From a checkpoint of a small autoregressive pixel model: activation gelu, batches of 128.
Rows from block 3, named by matrix and row number. Rows with one number belong to one attention dimension. Each number is 128 + 32 x the weight over its row's rms, rounded and kept within 0 to 255. All counts start at 0. After the name is the row's rms in percent of the matrix's.
# v: attention value (model.blocks.3.attn.v.weight, 320x320), inputs 0-159
# proj: attention output (model.blocks.3.attn.proj.weight, 320x320, transposed), outputs 0-159
v.173 105 [153 152  95 124 165 132 106 135 184  98 166 165  62  96 150 110 124 124 187  92 127 203 127 124 106 152 137 102 144 106 129 107 122 124  83 135  93 118 199 112 100 154 135  89 136 171 111 134  82  95 183  44 101 124 126 116 115 132 120 142 139 130 104  73 101 155 140 167 116  95 115 116 154 178  88 206  89 158 133 145  76  95 127 104 127 104 111 110 113 135 142 115 143  69 123 113 172 115 145 166 156 125 123  91  70  46 113 154 121 149 188 147 160 179 122 154  93 131 139 116 182 168  80 140 100  63 130 182  76 122 172 166 148 146 128  86  96 139 154 150 144 189 204 111 124 133 110 135 101 148 136 155 157 144 139 145 132 117 169  76]
proj.173 103 [ 49 171 138 135  91 131 145 122 100 141 154 104 122  96 117 126 171 133 119 152 202  85 115 152 159 137 112 128 137 150 159 136 141  96 152 114 150 126  53 149 102 146 125 111 127  93 139 193 170 112  91 207 144 174 133 125 177 183 130 122 138 189  98 136  80 136 118  84 139 133 115 184 145 142 111  85 186 127 121 140  99  91 122 122 122 154 147 159 118 112 156  94  91 172 201 144  77 115 158 105 104 131 115 198 146 193 136  55 130 140  78  79 103  74  95  86 129 158 102  95  71 118 159  72 134 171 131  77 167 145 136  96 143 118  86 119 157 121  40  75 110  93 105 116 156 140 137 111 145  87 166  86 136 110 124 114 163 166 102 143]
v.174 095 [122  99 157  57 123 153 165 160  68 152 129 150  97 141 156 182 164 118 157  94 114 139 117 135  78 104 156 151 132 173 106 116 163 147 108 156 101 119  31 150  96  83  92 134 117 128  96 146 125 172 156 139 181 111 156 121 158  93 114 240 135 122 100 131 125  81 114 188 163  73  96  93 120 136 101 118  86 155 138  95 158 141 198 141 160 155 133 132 123  80 127 135  79 142 176  58  68 132 148  71  61 148 157 116 173 108 148 193 157 108 120 133  66  81 185  90  94 154  53  96 114  98  79 127 177 121 125  99 142 115 116 143 156 106 162 201  85 145 107 144 125 153 138 144 193 141 178 149 139 114 163 117 104 105 134 162 125 114 159 117]
proj.174 091 [116 167 108 127  78 107 133 113 150 106 131  66 120 116 120  96 165 131 105 116 133 160 146 157 222 111 109 133  85 100 101 155 136 114 151  92 138 160 157  92 114 151 112 153 121 136 134 100  76  87 136  87 143 110 115 177  66  98 133  98 106 118  73  81 151 158 155 117 116 198  96 138 167 126 163 152 206  78 117  77 124 133  98 107 141 111 115  96 163 162 116  83 122 163 153 116 155 131 100 186 183 146 114 162  91 100  99  76 139 114 114 120 185 159 121 108 155 123 183 135 132 136 156 143  85 129 107 186 102 123 116 171 150 157 144  85 173 142 128 149 173 116 134 131  82 126 111  71 131 138 188 127 134  91  83  52 169 119 139 105]
v.175 108 [139  82 121 104 102 147 166  51 144  87 100 121 190 144 154  87 130 120 139 117 120 120 129 135 104 165 162 152 131 123 163 131  57 178 146 138 111  84 121 127  99  45  56 187 104  54 131 171 190 158  96  87 113 112 138 136 161 125 144 113  92 115  97 109 145 149 153 115  79 128 123 111 105 157 161 148 133 154  64 167 133 147  85 139 184 138 131 150 137 110 150 144 116 144 167 139  68 169 144 126 119 116 150 151 122 132 167 133 140 135 113 156 136 104  81 160 166 193 134 128 117 103 124 122  23 151 205 179 110 178 118 113 113 121 138  85 156 116 115 108 113 161 191 105 105 118 208 181 198 104 127  89 156 116 164 139 141  88 122 185]
proj.175 102 [136 131 119 112 117 138  96 193 115 176 115 122  88 118 161 106 130 130 137 108  80  88 152 133 142  75  95  74 104 127 104 134 143  79 104 127 141 138 126 128 144 166 169  93 149 139 157 176  65 141 133 133 177 122 130  83 109  86 128  85 138 125 142 197 107 135 136 137 127 143 153 152 113 140  72 127 136 100 193 165 116  79 133 155  82 132  95  91 101 126  70 140 145 143 105 105 152 158 144  98 126 164 146 149 158 167  98  80  29 204 141 143 122 123 113 119  60 104 144 172 145 225 100 113 218  87  43  72 139 115 121 110 141 109 136 140  95 112 182 116 123 129 140 153 120 158  69 117  48 119  83 178 101 172 145 122  91 177 150  99]
v.176 096 [175 147 146 126 212 116 122 128 117 126  79  66 123  96 127 134 126 179 106 157 124 126 129 114 127  87  72 141 142 129  94  75  99 142 126 135 120 145 109 124 133 122 143 168 135  67 160 131 183 116 166 116 160 108 108 116 123 177 191 110 154 127 143 115  84 162  87 145  99  77  80 152 143 165 110 173 115 114 157  19 118 176 178  76  93 128 131  98  92 163 127 120 143 132 122 107 128 172 148 168 155 169 142 140  85 154 168 142 132 125 117  86 127  96 124  83 125  74 145  84 125 112 144 167 121 125 135 120 146 149 197  82  96 160 132 146 111 125 123 104 179 185 137 131 153 125 135  72 132 129 154 151 113 113 125 140 101 137 147 130]
proj.176 097 [ 75 161  84 159  77 128 109 110 128 127 168 196 165 187 125  78 128 129 134 166 143 146 164 127 159 186 132 101 114 105 169 106 138 138 149 115 140 154 114 117 106  97 137 103 148 160 120 113 175 138  96 135 118 138 108  88 150 120  69  87 135  88 148 105 132  92 179  94 174 154 112  82 143 103 136 108 114 178 133 162 135 107 139 146 194 148 106  85 154  86 140  85 109 147 119 115 172 122 116 112  93 122  97 122 121  76 133 181 110 177 199 252 143 129 121 140 110 163 103 186 146 144 131  90 104 153 120 179 111 108 123 165 120 116 141 112 124 121 123 167  92  96 105 167 135  94  54 171  89 111  80 103 128 141 117 122 140 118 173 110]
v.177 106 [ 63  89 173 152  88 155 179 115 120 123 109 159 133 115  92 117 113  69 177 165 141  97 156 126 170 134  88  71 167 158 132  96 148  77 130 138 114 160 122 161 165 123 133 149  82 134 115  54 118  97  88 100 108 130 122 139 119 131 133  64  95 145 145 118 111  97 146 160 131 130 189 118  59 104 160 102 141 104 108 102 105 102 136 190 128 108 141 167 145 137 137 145 174 163  97 128 103  80 163 128  70 109 108 148 175 111 116 127 140 140 134 120  57 140 121 134 115 116 113 112 130  94 152 123  96  88 139 157  65 147 164  45 138  96 113 110 214 106 123 190 105 159  61 156 127 114 119 108 124 143 128 105 152 166 139 141 172 138  92 143]
proj.177 099 [190 130 133  70 200  95 122 112 173 111 175 138  81 112 155 107 114 114  90 122 134 119 117 157 135 115 107 190 115 165 106  86  96 189 152 185 142 119 158  96 101 137 104  35 140 179  99 131 114 105 151 115 128 116 110 125 127 140 147 141 152  83 147 189 145 159 121 106 158 145  76 120 113 124 112 116 105 150 132 134 105 111  93  65 130 101 124 123 109 145 123  82  91  93 139 138 119 184  94  99 109 174 162 128 138  81 158 155 157 100 137 131 155  30 169 182 143  81 145 173 195 135 107 150 107  78 110  74 182 121 156 139 102 157 175 202 154 172 158 163  64 139 131 129 118 110 153 149  95  73 128 134 104  79  85 140  83 100 144 127]
v.178 103 [122 112 116 146 113 107 152 161 116 146 166 141 103 115 140 144  84 158  95 140 147 106 134 113 153 119  92  67 114 159 127 107 124 122 152 201  83 147  94 154  96 172  81 112 144 118 155  75  58 123 128 136 145 124 123 150 129 161 116  96  88 116 167 189 109 114 109  98 131 118 122 132 174 145 119  90 153 119 172 126  98 106 103 192 151  94 135 201 192 170 126 123  45 120 107  86 149 160 171 138 158 131 171 127 103 134 148  95 126 127 154 123 140 148  67  89 100 119  77 171  45 136 129 139 104 108 126  68 143 182  89  95 144 148 136 116  89 140 147  98 116  94 153 103 111 171  69 110  72 171 134 129  94 123 172 152 112 199 133 160]
proj.178 106 [147 155 159 158 121 169 132 149 123 125 115 150 154 179 117 185 153 125 151 143 159 136 108 130 128 120 156 197 176  81 162 128 169 122 111 148 128 144 148  51 118 106 116 136  88 102  99 167 161 175 122  96 105 125  71 160 155 119 161 116 179 106 135  64 142  50  92 173 139 108 181 151  79 150 137 118  60 167 118 115  71 112 187  71 117 127 149  63  95 136 124 114 168  94  87 150  58  87 100 129 129 143 103  78 149 105 118 148 101 116 113 124 134 111 170 168 166 143 121 121 153 140 138 134  96  34 182 230 145 103 110 187 140 130 137 134 144 134 115  83  62 105 123 112 106 138 159 114 122 170 133 149 140 167  80  82 148  85 103 117]
v.179 101 [102 115 124 130 166 167 179 128 116 153  99 149 107  98 106 168 109  82  66 126 101 102 132 151 185 117 169 108  87 106 104 137  85  97 138 128 133  96  90 110  80 109 145 112 206 189 160 128 104 156  88 162 148 136 164 134 136 133 150  97  32 100 120  87 118 113 167 176 158  97 143 151 175 172 164 179 158  77  94 130 163 131  85 155 116  94 136 159 126  91 127  93 121 149 123 126 150 163 170 169 155 105  99 113 118 173 161  55 106 112 154  58 126 128 171 158 159 151 157 160 110 162 182  95 147 127 153 168 195 159 155 154 119 165 123 179 145 136 118 138  65 170 151  72 111 123 129 121 150 132 174 102  84 146 137 165 108 198  86  61]
proj.179 094 [176 204  92  69 135 117  81 164 120 129 107 157 124 184 130 120 119 135 119 109 174 141 114 117 114 107 122 119 160 138  90  79  92 155 129  98 142 136 141 220 172 180 164 155  70 109 139 131 165 142 158 118 104  86 132 104 128  85 111 155 179 120  89 137 142 155  58 106 159 181 151  94  70 121 105 127  94 186 104 134  91  78 211  89 184 142 131 101 132 202 163 195 174  52 142 193 116  94 138 138 122 160 188  83 139 107  85 133 147 177 178 144 144  86 129  85 116 125 173 155 116  82 122 117 128 127  81  77  95  65 152  98 110  46  97  74  91 168 148 106 166 101 145 130 174 135  90 157 134 133 125 139 194 155 142 149 136 137 149 221]
v.180 104 [179 196 139  95 114 193 127 151  74 103 193  90 174 112 138 114  88 155 134 127 132 147 136 181 132 143 144 162 172 119 106 121 141 113 113 105 180 135 102 131 136 109 126 120 113 121 139 170 145 119 136  94 135 118 129 135 146 103 132  95 131  98  67 129 142 184 128  90 133 119 168  87 141 144 107 111  83 140 117  70 144  82 151 117  83 118 149 150 115 142  94 114 152 192 169 116  40 124 153 176 126 161 111 141  63 140 131 114  85 115 112  68 149  96 164 100  98 165 172 205 167 134 106 137  85 139 112  98 127 102 162 104  86  77  70 202 163 167 134 132 104 162 132 133 115 153 140 124 116 140 143 143 113 103 186  95 172  86 140  60]
proj.180 106 [120  82 121 127 175 108 120  70 131 157 144 181 133 112 131  63 152  77 131 138 135  73 121 135 148  34 119 144 107 132 162  87 116 125 175 141 107 133 203 106 154 156 138 165  93 110 153  97  98 129 124 137 145 107 115 148 115 148 134 154 129 184 180 108  95 110  81 148 116 117  83 147 104 138 170 102 229 157  78 193 186 169 146 153 119 134 106 133 164 105 147 145 121 120 147 138 156 136 169  65 151 120 178 141 139 150  97 115 157 124 124 172 104 149  92 164 141 159  83  87  73 135 101 119  96 138 134 149 147 182 206  79  97 129 136 107 144  75 121  75 108 142  89 113 107 106 170  96 113 123  84 157 102 160  35 152 107 121  85 140]
v.181 096 [ 63 106 148 119 144 144 107 115 103 174 142 120 122 122 113 115  82 136  99 135 105 121 166 133 161  70 111 141 131  84 119 157 124 121 146  60 147  51  93 167  76 127 122 160 121 132  92 158 104 139 124 180 185 138 169 160 128  92 142 130 114 137 150  82 147 144  78 128  70 222 122  97 113 100 174 152 122 158 109  89 147 164 131  90 133  93  94 165 114 122 114 167 124  72 161 138  82 123  97 169 116 146 142  68  75 151  85 162 141 109 205 182 140 126 129 136 148 135 141 130 108 110 101  90 158  90 124 141 142 113  85 111 130 113 185 107 169 146 155 118  53 148  85 116 152 152 101 121  87 143 131 163 145 176 115  79 140  45 103 136]
proj.181 093 [153 149  70  88 138 119 159 164 146 105 151 137 113  92 206 134 154 109 135  83  82 142 104 112  99 117 146 175 114 222 159 158 118  87 132 162 160 181 157 124 160 152  92 122 107  92 173 161 130 105 131  90  43 134  80 112 125 141  92 161 128 123 158 120 130  93 189 175 128  84 138 144 138 135 139 144 167  76 150 155  95 120 123 111 122 139 167 138 152 132 146 150 163 110 119  99 135 160 159  78 166 117 159 135 194 157 129 140 120 112  57  95 197 151  62 122 123 101 114 154 154 141  83 167 124 139 160 142  78 174 105  70 165 137  91 124 100  77 144 105 175 122 176  87 151 148 106 177 149  78 107 101 116 130 170 164 163 166  99 109]
v.182 103 [ 95 178 124 121 204 135  66 150 125 115 115  94 183 163 108 129 122  99 109  97 184 115 160  90 139  77 149 148 148 201 124  43 129  99 130 114 157 110 108 139 123 121 134 120 141  93 115 102 124  91  65 135 128 104 116 108 141 175  63 136  80  93 106 104 118 138 114 139 175 107  96  96 141 107 126 149 112 172  79  99 133 108 159  57  66 156 178  88 100 132 149 122 107 179 132 156 124 115 114 159  65 168 195 134 154 193 163 142  58 173 133  86 156 105  80  72 123 179  98 146  99 121  93  96  70 169 166  50  94  86 122 166 145 159 109 127 139 107  87 154 127 139 119 132 108 136  79  98  93 144  89 141  65 132 173 114 121 163 107 151]
proj.182 101 [151  98 101 132 106  65 171 140 145 132  75 144  88 150  82 134 136 153 163 181  84 137 143 133 104 138  83 134  89 102 126 147 124 158 131 106  75 158 161  86 111 132 147 134  89 150 122 117 154 171 136  85 151 116 123 206 129  76 191 125  87  64 153 166 131 102  84 212  48 139 114 103  99 130  99  71 160  64 144 106 127 140 149 179 166 150  84 180 204 148 148 132 148 115 111 128 104 142 116 145 152 130  96 107  92  96 129 169 181  53  77 137  93 154 150 138 102 108 105 129 131 163 133 174 105 102 132 142 132 167 109  85 139  86  95 131  94 161 149 132 174  82 141 117 210 105 153 106 166 162 131 112 209 107 111 139 118 142 160 124]
v.183 103 [135 166 121 114 128 118  80  94 147 127 101 190 150 142  92 135 124 175 122  93 114 145  86 121  87 170 172 115 131 100 114 120 101 129 161 141 131 137 109 148  86 125 112 106 109  91  95 128 105 147 138 155  89 105  82 160 212 177 102 165  97 146  79 154 146 147 166 182 127 129  93  98 155 101 163 199 155 109 139 159 123 171 157 110 157 145 140 125 151 102 109 117 127 136 115 124 119 113 170 131 122 134 160 116 189 111 112 160  91 132 172 137 135  94 161  57 113 117  93 119 150 136 135 104 111 126 124 139 101 116  91 166 124 169 161 114 129 179 161 202 158 102  98  99 160 141 118 149 105 113 109 158  73 139 174 125 155  94 177 189]
proj.183 097 [130 104 124 155  98 178 148 114  77 153 117  75  66 142 156 102 137 117 165 147 143  96 201 116 159  95  86 143 156 145 196 185 116 106 124 143 134 123 204  76 120 103  76 155 146 197 168 123 105 168 199  78 140 169 136 122 115  66 136  98 103 112 108 180 138  79 115 131 134 130 148  77 128 140  99 120  92  70 132  41 162 109 148 180 139 156 148 138  99 117 128 139 128 153 121  75 130 138 111  97 124 106 117 153 115 149  79  73 173 153 138 165 121 180  86 172  82 132 171 139 165 136 115  83 108 132 130 156 120 165  95 163 102 116  72  80 124 146 113  85  60 148 120 186 136 126 114  94 160 215 118  88 169 130 158  79  97 166 142 125]
v.184 104 [128 141  71 126  90 154 115 181 110  86 128  64 146 152  76 173 154 151 121 154 153 115 104 135  87 186 129 154 134  94 167 102 109 162 119 134 112 139  89  76 122  92 171 100 115  94  89 158 129 115 117 116  75 141 121 122 140  76  74  94 162 152 171 169 143 136 161 197 124 209  65 108 154 142 143 163 104 132 105 148 126 129 199 122 111  93 109 143 156 122 124 173 117  88 159 183 116 157 162 178 131 134 114 130 190 114 137 126 142 107 106 144 144 139 136 143 115 173 116 200 116 139 128  76  87 125  79 170 132 106 165 111  92 126 108  94 138 186 158 161 127 136 100  69 172  64 137  93 151  68  91 138  99 149 111 102 117 156 159 166]
proj.184 102 [136  54 186 150 123 136  76  88 128 181 145 111 150  87 160  76  90 139 137  68 121  99 130  92 140 110 136 106 137 173 133  89 143 122 165 136 103 158 158 184 142 146  77 146 162 137  93 158  90  75 128 156 138 127 133 143 116 148 138 179 130 122  95 118  85 162 130  67 153 102 163 123 125 132 154  83 152  88 139 107 135  94  45 178 106 144 198 153 104 219 148 143  60 124 118 186 129  95  90 124 116 106 185 152  94 143 122 154 111 115 105  99 107 180 120  99 192  82  70 147 148 136 168 130 172  68 141 125 138 209  95 132 172 142  94 121 145  93  92 122 129  79 137 143 108 175 138  77 105 122 104  72 173  59  89 137 114 122 139  69]
v.185 092 [119 162 147 109 175 118 143 161 104 114 116 158 134 155 102 134  99 172 140 125 148 142  88 131 143 158 134 152 108  88 167 171 115  86 166 133  79 154 152 123 158 125 157 132 117 121 184  60 169 113 127 107  96  94  81  98 170 150 125 122 131 226 139 128 128 131  76 111 121 145 105 133 132  62 130 131 133 146 176  96 142 114 154 154 122 132 168 106 107 141 134 133 126 171 117  80 181  21  35 156 144 122  81 155 178 131 139  99 100  91 106 121 148  53 172 150 135 126 157 148 159 150 123  82 162  79 119 157 179 142 151 105 149  89 164 107 147 116  75 157 128 128 144 140 115  92 171  78 119 115 176 166 119 101 132 184 174 124 101 122]
proj.185 095 [131  97 153 183 107  94 126 116 150 142 109 119 154 113 123  69 170  52 105 115  97 137 153 147  95 132 153 118  63 160  90 130 120 212 143 118 129 109 109 140 126 126 128  77 109 158 101 144 131 107  90 118 195 109 189 184 103 115  99  86 177  63 117  71  90 165 161 100 106 139 125 158 165 184 146 107  80  97 138 149 119 129  78 139 125 132  93 109 106 105 114 137 137  44 103 102 134 133 147 143  99  89 145 151 120 133 156 167 189 127 159 145  45 159 102 109  94 160 128 131  87 142 113 123 126 170 122 138 115 155  94 115 154 124 132 145 119 151 105 200 148 170  97 106 133 141  93 176 181 164  98  83 122  92 103 123 108  95 161 119]
v.186 094 [141 138 103 131 111  85  99 134 155 124 190 134  99  82 163  98  50 171 158 148 118 112 128 100 145 113 100 142  97 226  51 133 143 131 123 125  90 147  90  37 106  59 111 158 159 150 120 173 170 147 161 109 133 133 170 159  94 174  64 119 134 205  55  95 123 149 115 133 153  93 118 103  85 153 107  94 118 103 127 100 188 138 182 135 162 110  96 130 128 169 162 121 104 140 146  87 113 156 117 137 145 144 175  85 154 153 168 132 141 153 131  50 124 139 142 121 130 134 152 136 122  96 158 148 172 118 172  84 132 102  71 166 176  93 148  99 130 149 152 101 103 116 125  31 139 150 140 124  98 147 118 183 104 111  67 150 126 165  98 129]
proj.186 085 [ 91 140 105 133  98 184 174 124 111  78  73  92 155 178 126 130 163 126 146 105 119 121 159 147 133 142 173 138  90  67 137  97 152 159 162  74 130 156 152 119  76 162 161 132 150 111 155  77 164 116 170 159  73 168  84 115 149 114 187 159 126 100 153 133 168 134 166 128 125 125 104 199  74 115  99 138 154  83 143 125  97  65  93 143 118 177 153  88 183 108 127 159  98 105  91 154 146  80  82 118 121  95  97 106 114 120 118 158 140  78  92 189 122 187 137 141 118 157  84 116  88 105  78 145  98 127  74 127 136  92 189  59 130 159 147 142 134 114 129 134 133 114 134 159 132 133 112 129 158 107 178  73  63  87 149 129 125  54 131  92]
v.187 096 [189 178 164 131 135 117 199 141  85  74 173 142 171 142 127 140 123 159 155 122 160 135 127 200 137 145 153 106 152 118 105 148 152  92 109 120  96 116 146 115  93 142 129  98 192  98 123 129  94 114 221 166 115 155 127 104 129  84 133 147  58 121 118 147 134 164  67 129 125 151 221 154 170 104 113 195 148 165 123 110 113 119  71 145 200 167 119  99 138  84  59 162  87 173  99 128 143 115 105 180 170 124 140 114 134  91 141 164 124 117 131 109 122 151 122 123 148  84 138 175 135 157 119  82  83 136 135 206  92 160 126  86 153 115  88 110 141  71 125  52 179  99 155 105 129 167 104 157 146 131 152 154 161 115  75 130 118  69 156 165]
proj.187 103 [143 139  96 135 131 156  67  95 124 163  94 118 131 145 122 161 150 104 129 118  85 126 116 103 127 149 154 169 126 185 122 131 145 116 123 113 124 123 100 125 156  72 123 140 120 162 168 109 133 170  69  80 119 137 132 142 158  72 114 145 242 136 166 154 105 127 116 109  91 118  52 122 128 168 151  84 150 119 153 105 150 141 190 133  77 137 108 142  94  89 172 150 202 172 161 103 132 152 134  43  56 152  65 146 139 151  94 120 139 118 159 193 114 102 140 122 134 154 113  79 103 110 147 138 133 162 159  67  80 163 151 165 160 134 195 170 146 114 110 112  85 155 109 164 127 105 168 112 128  61 109 140  97 140 144 145 105 216 121 161]
v.188 102 [ 94 147 167 121 104 156 113 138 136 120 127 156 115 135  86 119 162 122 167 125 108 173  66  78 155 129 134 139 106 195 102  95  81 142 113  96  90 118 112 145 122 193 113 114  86 120 135 138 113 118 112 106 106 128 126 108 160 157  77 111 177 120 209 109 162 135  96 155 135  39 162  81 139 105 172 130 130  99 158 126  92 151 173  81 142 143 151 137 112  61 113 107 105 119 110 175 110 149  68 105  87 157 245 147 103 120  94 150 147 106 117  95 133 129 112 135 151 176 108 152 140 107 104 127 107 117 128  90 148 179 157 149 149 142 128 143 121 124 115 128  79 104 133 142 132 106 115 141 121 144 244 186  71 163 130 157 101 134 123 166]
proj.188 100 [125 100 122 175 123 122 159 114 115 202 148 169 150 167  60 152  86 109 145 174 169 131 155 133 121 183 138  92 135  80 136 146  98 145 132 145 158 105 170  86 177  71 158 135 134  83 137 104 147  82 114 114 180 156 179 146  71  92 149 116  92 122  53 151 132 159 141  90  69 216 142  86 143 131  87 147 159 126  94  79  93 102  84 186 124 120 109 117 161 150 146 165 161 122  95  85 101 200 157 176 184 122  82 101 145 146 158  94 141 119 147 158  95 158  90 100 107 127 189 123  97 177  89  70 185 152 113 111 106  67 104  99 114 146 119 112  58  83 137 111 158 129 132 146 161 143  63 102  80 157  45 108 157  97 127  93 118 118 179 104]
v.189 102 [143 207 171 190 144 161 170  96 172 138 102 140  71 143 103 138 154  86 153 100 146 118 106 110 157 134 175 105 177 159 114 119 159 102 111 182 200  94 157 152 123 110 172 134 168 153  84 141 121 148 170 113 116  94 118 107 139 129  84 145  63 148 110  90 119 178 162 146 131  86  92 105 119 125 129 176 124 102 133 139 103 101  99 107 153  92 119 131 157 127 144  88 157 133 148 146  90 134 134 158 110  95  66 103 159 140 167 142 151  77 146 157  75 145 163  90 168  84  88 120 126 133 129 148 145 159 192 196 136 159 127 141 122  75 167 205 101 165 103 139 139 166 170 141 149  53 156  94 103 145 127  99 110  68 168 121 150 110 106  93]
proj.189 096 [103 135 129  50 133 172  96 175 111 202 126 101 122 160 141 132 114 133 106 150 164 124 133 176 105 125 115 142 166 123  84  97 126 161 133  32 118 143 181  95 127 107  83 140  94 160 202 107 122 110  93  73 160  98 171 129 126 124  96 115 141  62 119 112 115  96  56 111 122 136 161 136 162 132 156 120 182 159 110 111 134 144 176 122 135 148 131 120 191 103 179 120  48 116  85 172 116  62 130 144 141 162 160 130 115 128  90 121 150 176 187 110 140 104 152 120 107 134 155 140 108 150 137 127 109  94 110 106 154  94 145  93 148 111  97 110 147 153 111 113 120 108 135 101  95 170  98  93  82 169 153 165 154 135 128 109 136 163 155 154]
v.190 098 [131 188 155  78 105 169  93 100 148 159 166  93  89 137 137 144  95 107 219 157 124 135 127 132  70 206 116 123 116 129 137  97 109  78  60  85 164  70 156 123 112 149 134 132 114 164 167 131 155 129 139 175 152 157  95 117 100 165 105 113 114  80 126  82 130 112 169 140  92 100  83  61 116  79 132 141 132 147 101  96  85 180  97 121 111 133 151 150 106 135 154 127  94 180  98 147 118 124 120  72 179 128 151 121 100  86  61 136 159 105 146  78 134 198  95 106 121  73 120 144 182 137 210 105 151 128 156 149  74 150 120 143 147  98  80 110 126  88  93  99  81 115 120 142 193  57 124 148 156 152  94 117 114 158 148 124 156 139 155 160]
proj.190 093 [ 49  58 113  88 145 129  93 175 176  85 154 141 181 146  95  79 132 133  89 144  88 129 134 171 185  61 153 112 139 148 142 172 117 138 212 191  96 164  88 119  91 119 115 162 165 134 120  97  83 168  86 126 174 123 152 153 113 154 109 115 140 115 104 134 175 192 102 156 186 106 151 140 137 152 159 125 173 131 101 107 132  89  89 190 171 121 101 115 115 193 112 102 186 169 119 117 137 142 143 147 105 119 156 127 185 138 196 113 128 134  93 145 113 119 145 140  60 114 128 124 110 117  38 163 114 140 124  64 114  76 141 117 154 156 163 122 176 138 120 138 143 172  85 126  99 137 135  70 118 113 174  96 107 136 149 129 107 165 141  71]
v.191 101 [143 137 172 120 158  73 110 143 130 138 105 142 145 154 194 136 153 135 156 121 156 128 103 160 122  90 145 153 110 118  91 168 189  92 146  88  86 110  97  88 119 134 148 138 124 133 105 154 102 229 103 137 114 135 112 169 117 156 131 127 154  83 108 122 155  71 133 136 165 137 120 120 176 157 137 108 156 181 115 127 151 149 167 145  91 133 122  98 144 129 108 177 148 149 138 152 143  72 145 119 144 110 154 137 169  69 151 124 110 122 121  96 151  67 180 134 138 130 146  92 184 138 106 139 128 130 171 130  76 184 148 124 232  70  59 166 113 120 150  72 144 139 175 104 168 153 130 161 149  83  59 143 115 127 183 131 160 132 141  99]
proj.191 104 [161 129 122 116  96 135 143 176 127 100 152  90 148  53 117  63 157  78  81 139  63 126 137 128 111 129  97 111  90 131 142 170 114 132 129 209 137 192  87 153 152 171 205 128 129 152 135  98 135 104 122 107 145  65 127 161 129  90 135 115 105 193 156 150  85 136 141 135 126  88  75 148  77  91 116 177 106 131 173 118 110 149 108 130 113 109 122 193 121  76  66  39 171 108 179  73 105 155 196 115  75 107 103 103 119 152 132 123 131 177 119 138 131 223 113 152  96 134 103 121 106 159 165  81  77 160  60 109 112 137 109 132  84 193 183 129 154 180  94 179  96 146  93 159 153 138 151 132 111 136 166 125 135 150  65  80 161 157 115 128]
v.192 104 [179 146 149 195 156 122  97 184 151 171  75 122  76 102 101  97  71 152  85  98  99 111  67  37 107 124  91 125 158 175 167 148 128 123  63 137 121 144 171  73 121 136 145 117 131 114 174 117 122 109 126 103 168 112 132 122  60 130 155 132 157 176 122 137 103  81 182 156  75 160 104 119  83 181  92 149 119 132 124 186 116 168  74 126 140 136 132 140 150  90 126 125 112 139 143 108 188  61  84 130 140  86 123 110 146 138 120 103 152 107 148 152 131 132 139 102 118 112 168 134 115 134 132 175 109 136 123 166 176  90  87 168 137 136 137 102 122  97 118 131 153  69  86 176 118 106 160  74 107 120 214 127 140 117  84 115 125 172 115 137]
proj.192 100 [108 101  85 153 157 109 166 135 111 145  69  95 101 209 119 136 167 141 142 168 129 175 123 118 124 125 134 159 161 113 103 135 181  81 188 172 125 183  99 130 127  90 184 134 110 138 187 169 111 101 142 144 136 117 162 155 182 110 130 139 102 102  86 103 153 141  78 105 164 147 121 160 145  74 212 159 123 151 178 100 116 195 118  55 117 122 135  99 145 119 131  85 115 143 157 180  79 139 122 138 106 144  86 117 116 109 141 134 144 112 130  96 154 139  75 110 104  78  86 123  94  95  99 134 124 136 129  83 121  92 108 104  92 140 169 118 114 147  89  38  55 140  89 130 168  77 153 205 196 117  97 126 133 188 113  65 193 172 164  83]
v.193 106 [167 125 125 101 132 125 130 145 159 150 176 132 154 108 155 149 119 144  78 109 141 187 168 154 196 156 150 125 136 116 118  94 115  95 116 146 120 136 179 153 160  78 124 172 118 154 148 172 128 131 140 152 123 122 111 144 117 101 155 247 114 149 125  92 102 127  92 157 152 101 182  76  53 154 104  88 175 137 129 136  97 159 139 146  98 103 108 161 152  89 122  96 124 106 175 142 101 223 150 130 191 143  73 105  83 142 123 149  92 123  80 167 185 155 150  88  78 136 135 176 132 101 124 186 136 100 136 102 168 133 159 133  76 156 161 101  91 163 169 151 164 123 116  87 170 195 116 118 133 152 111  90  72 122 130  79 103 150 119  72]
proj.193 111 [ 93 174 134 165 117 151  94 180  84  79 134 145  75 141  92 109 144 125 103 108 135 131 125 132 115 112 155 128 144 133 108 133 115 154 116  67 136 161 150 129 122 133 178 138 122 105 106 153  97 209 115 107 137 173 169 147  95 152 126 116  98  84 114 118 147 159 141  95 132 141 145 198 197  75 101 108  75 104  88 138 134 153 150  62 134 117 109 113 113 150 106 144 112 128  53 185 166  69 161 159 128 158 224 144 122 124 187  91 167 162 108 160 128  67 160 168 126 137 135 133 116 129 175  94  70 111 151  93 106 128 131 120 182 128  85 139 124 160  93  52 161 141  95 134  69 147 118 100 112  74  94 161 102 120 119 153 151 144 127 129]
v.194 103 [173 158  84 136  97 144 159 117 123  71 116 132 188 121 108  69 127  96 111 164 142 203 161 147  88  93 143  67 137 214  91  97 109 202 147 147 120 132 143 122 116 130 140 111 151 136 132  94  99 121 122 117  98  40 184 120 117 132 133 121  99 105  98 117 138 150 174 135 137 170 159 124 132  92 158 157 149 124  81 125 128 114 126 144 101 137 141 115 126  95 124 161 195 122 168 119 127 154 132 131 162 115 115 135  87 138 127 124 125 201 121  96 191 119 222  96 142  58  83 128 151 130 148 160 150  88 130 172  96  71 157 142  95 121 112 156 153 131 147 124  63 115 114 163 185 108 156 153 138 131 185  91 137 144 169  95  90 168 147 121]
proj.194 100 [ 15  89 110 137 142  62 134 112 186 184 204 145  82  99 136 135 183 131 103 129 154  96 104 140 157 146  63 203  88  70 163 172 146 121 121 118 110 159 185 157 110  96  94 155 163 165 134 135 119 141 172 160 148 165 157 170 133 147 175 143 115 151 102 152 119  92 117  93 135 125  90 107 133 156  95 124  94 159 154 125 137 115 122 132 134 143 126 192 179 123  90 142 114  99 110 194 105  89  98 115 119 148 139 147 144 118 155  89 158  53 152  74 113 124  71 153  93 173 108 143 103 101  97 132  97 129 163  95 108 120 153  79 139 143 150 222 119 142 134 103 132 165 203 139  55 141 103  97 105 123 106 128 150 121  91 117 170 122 121  82]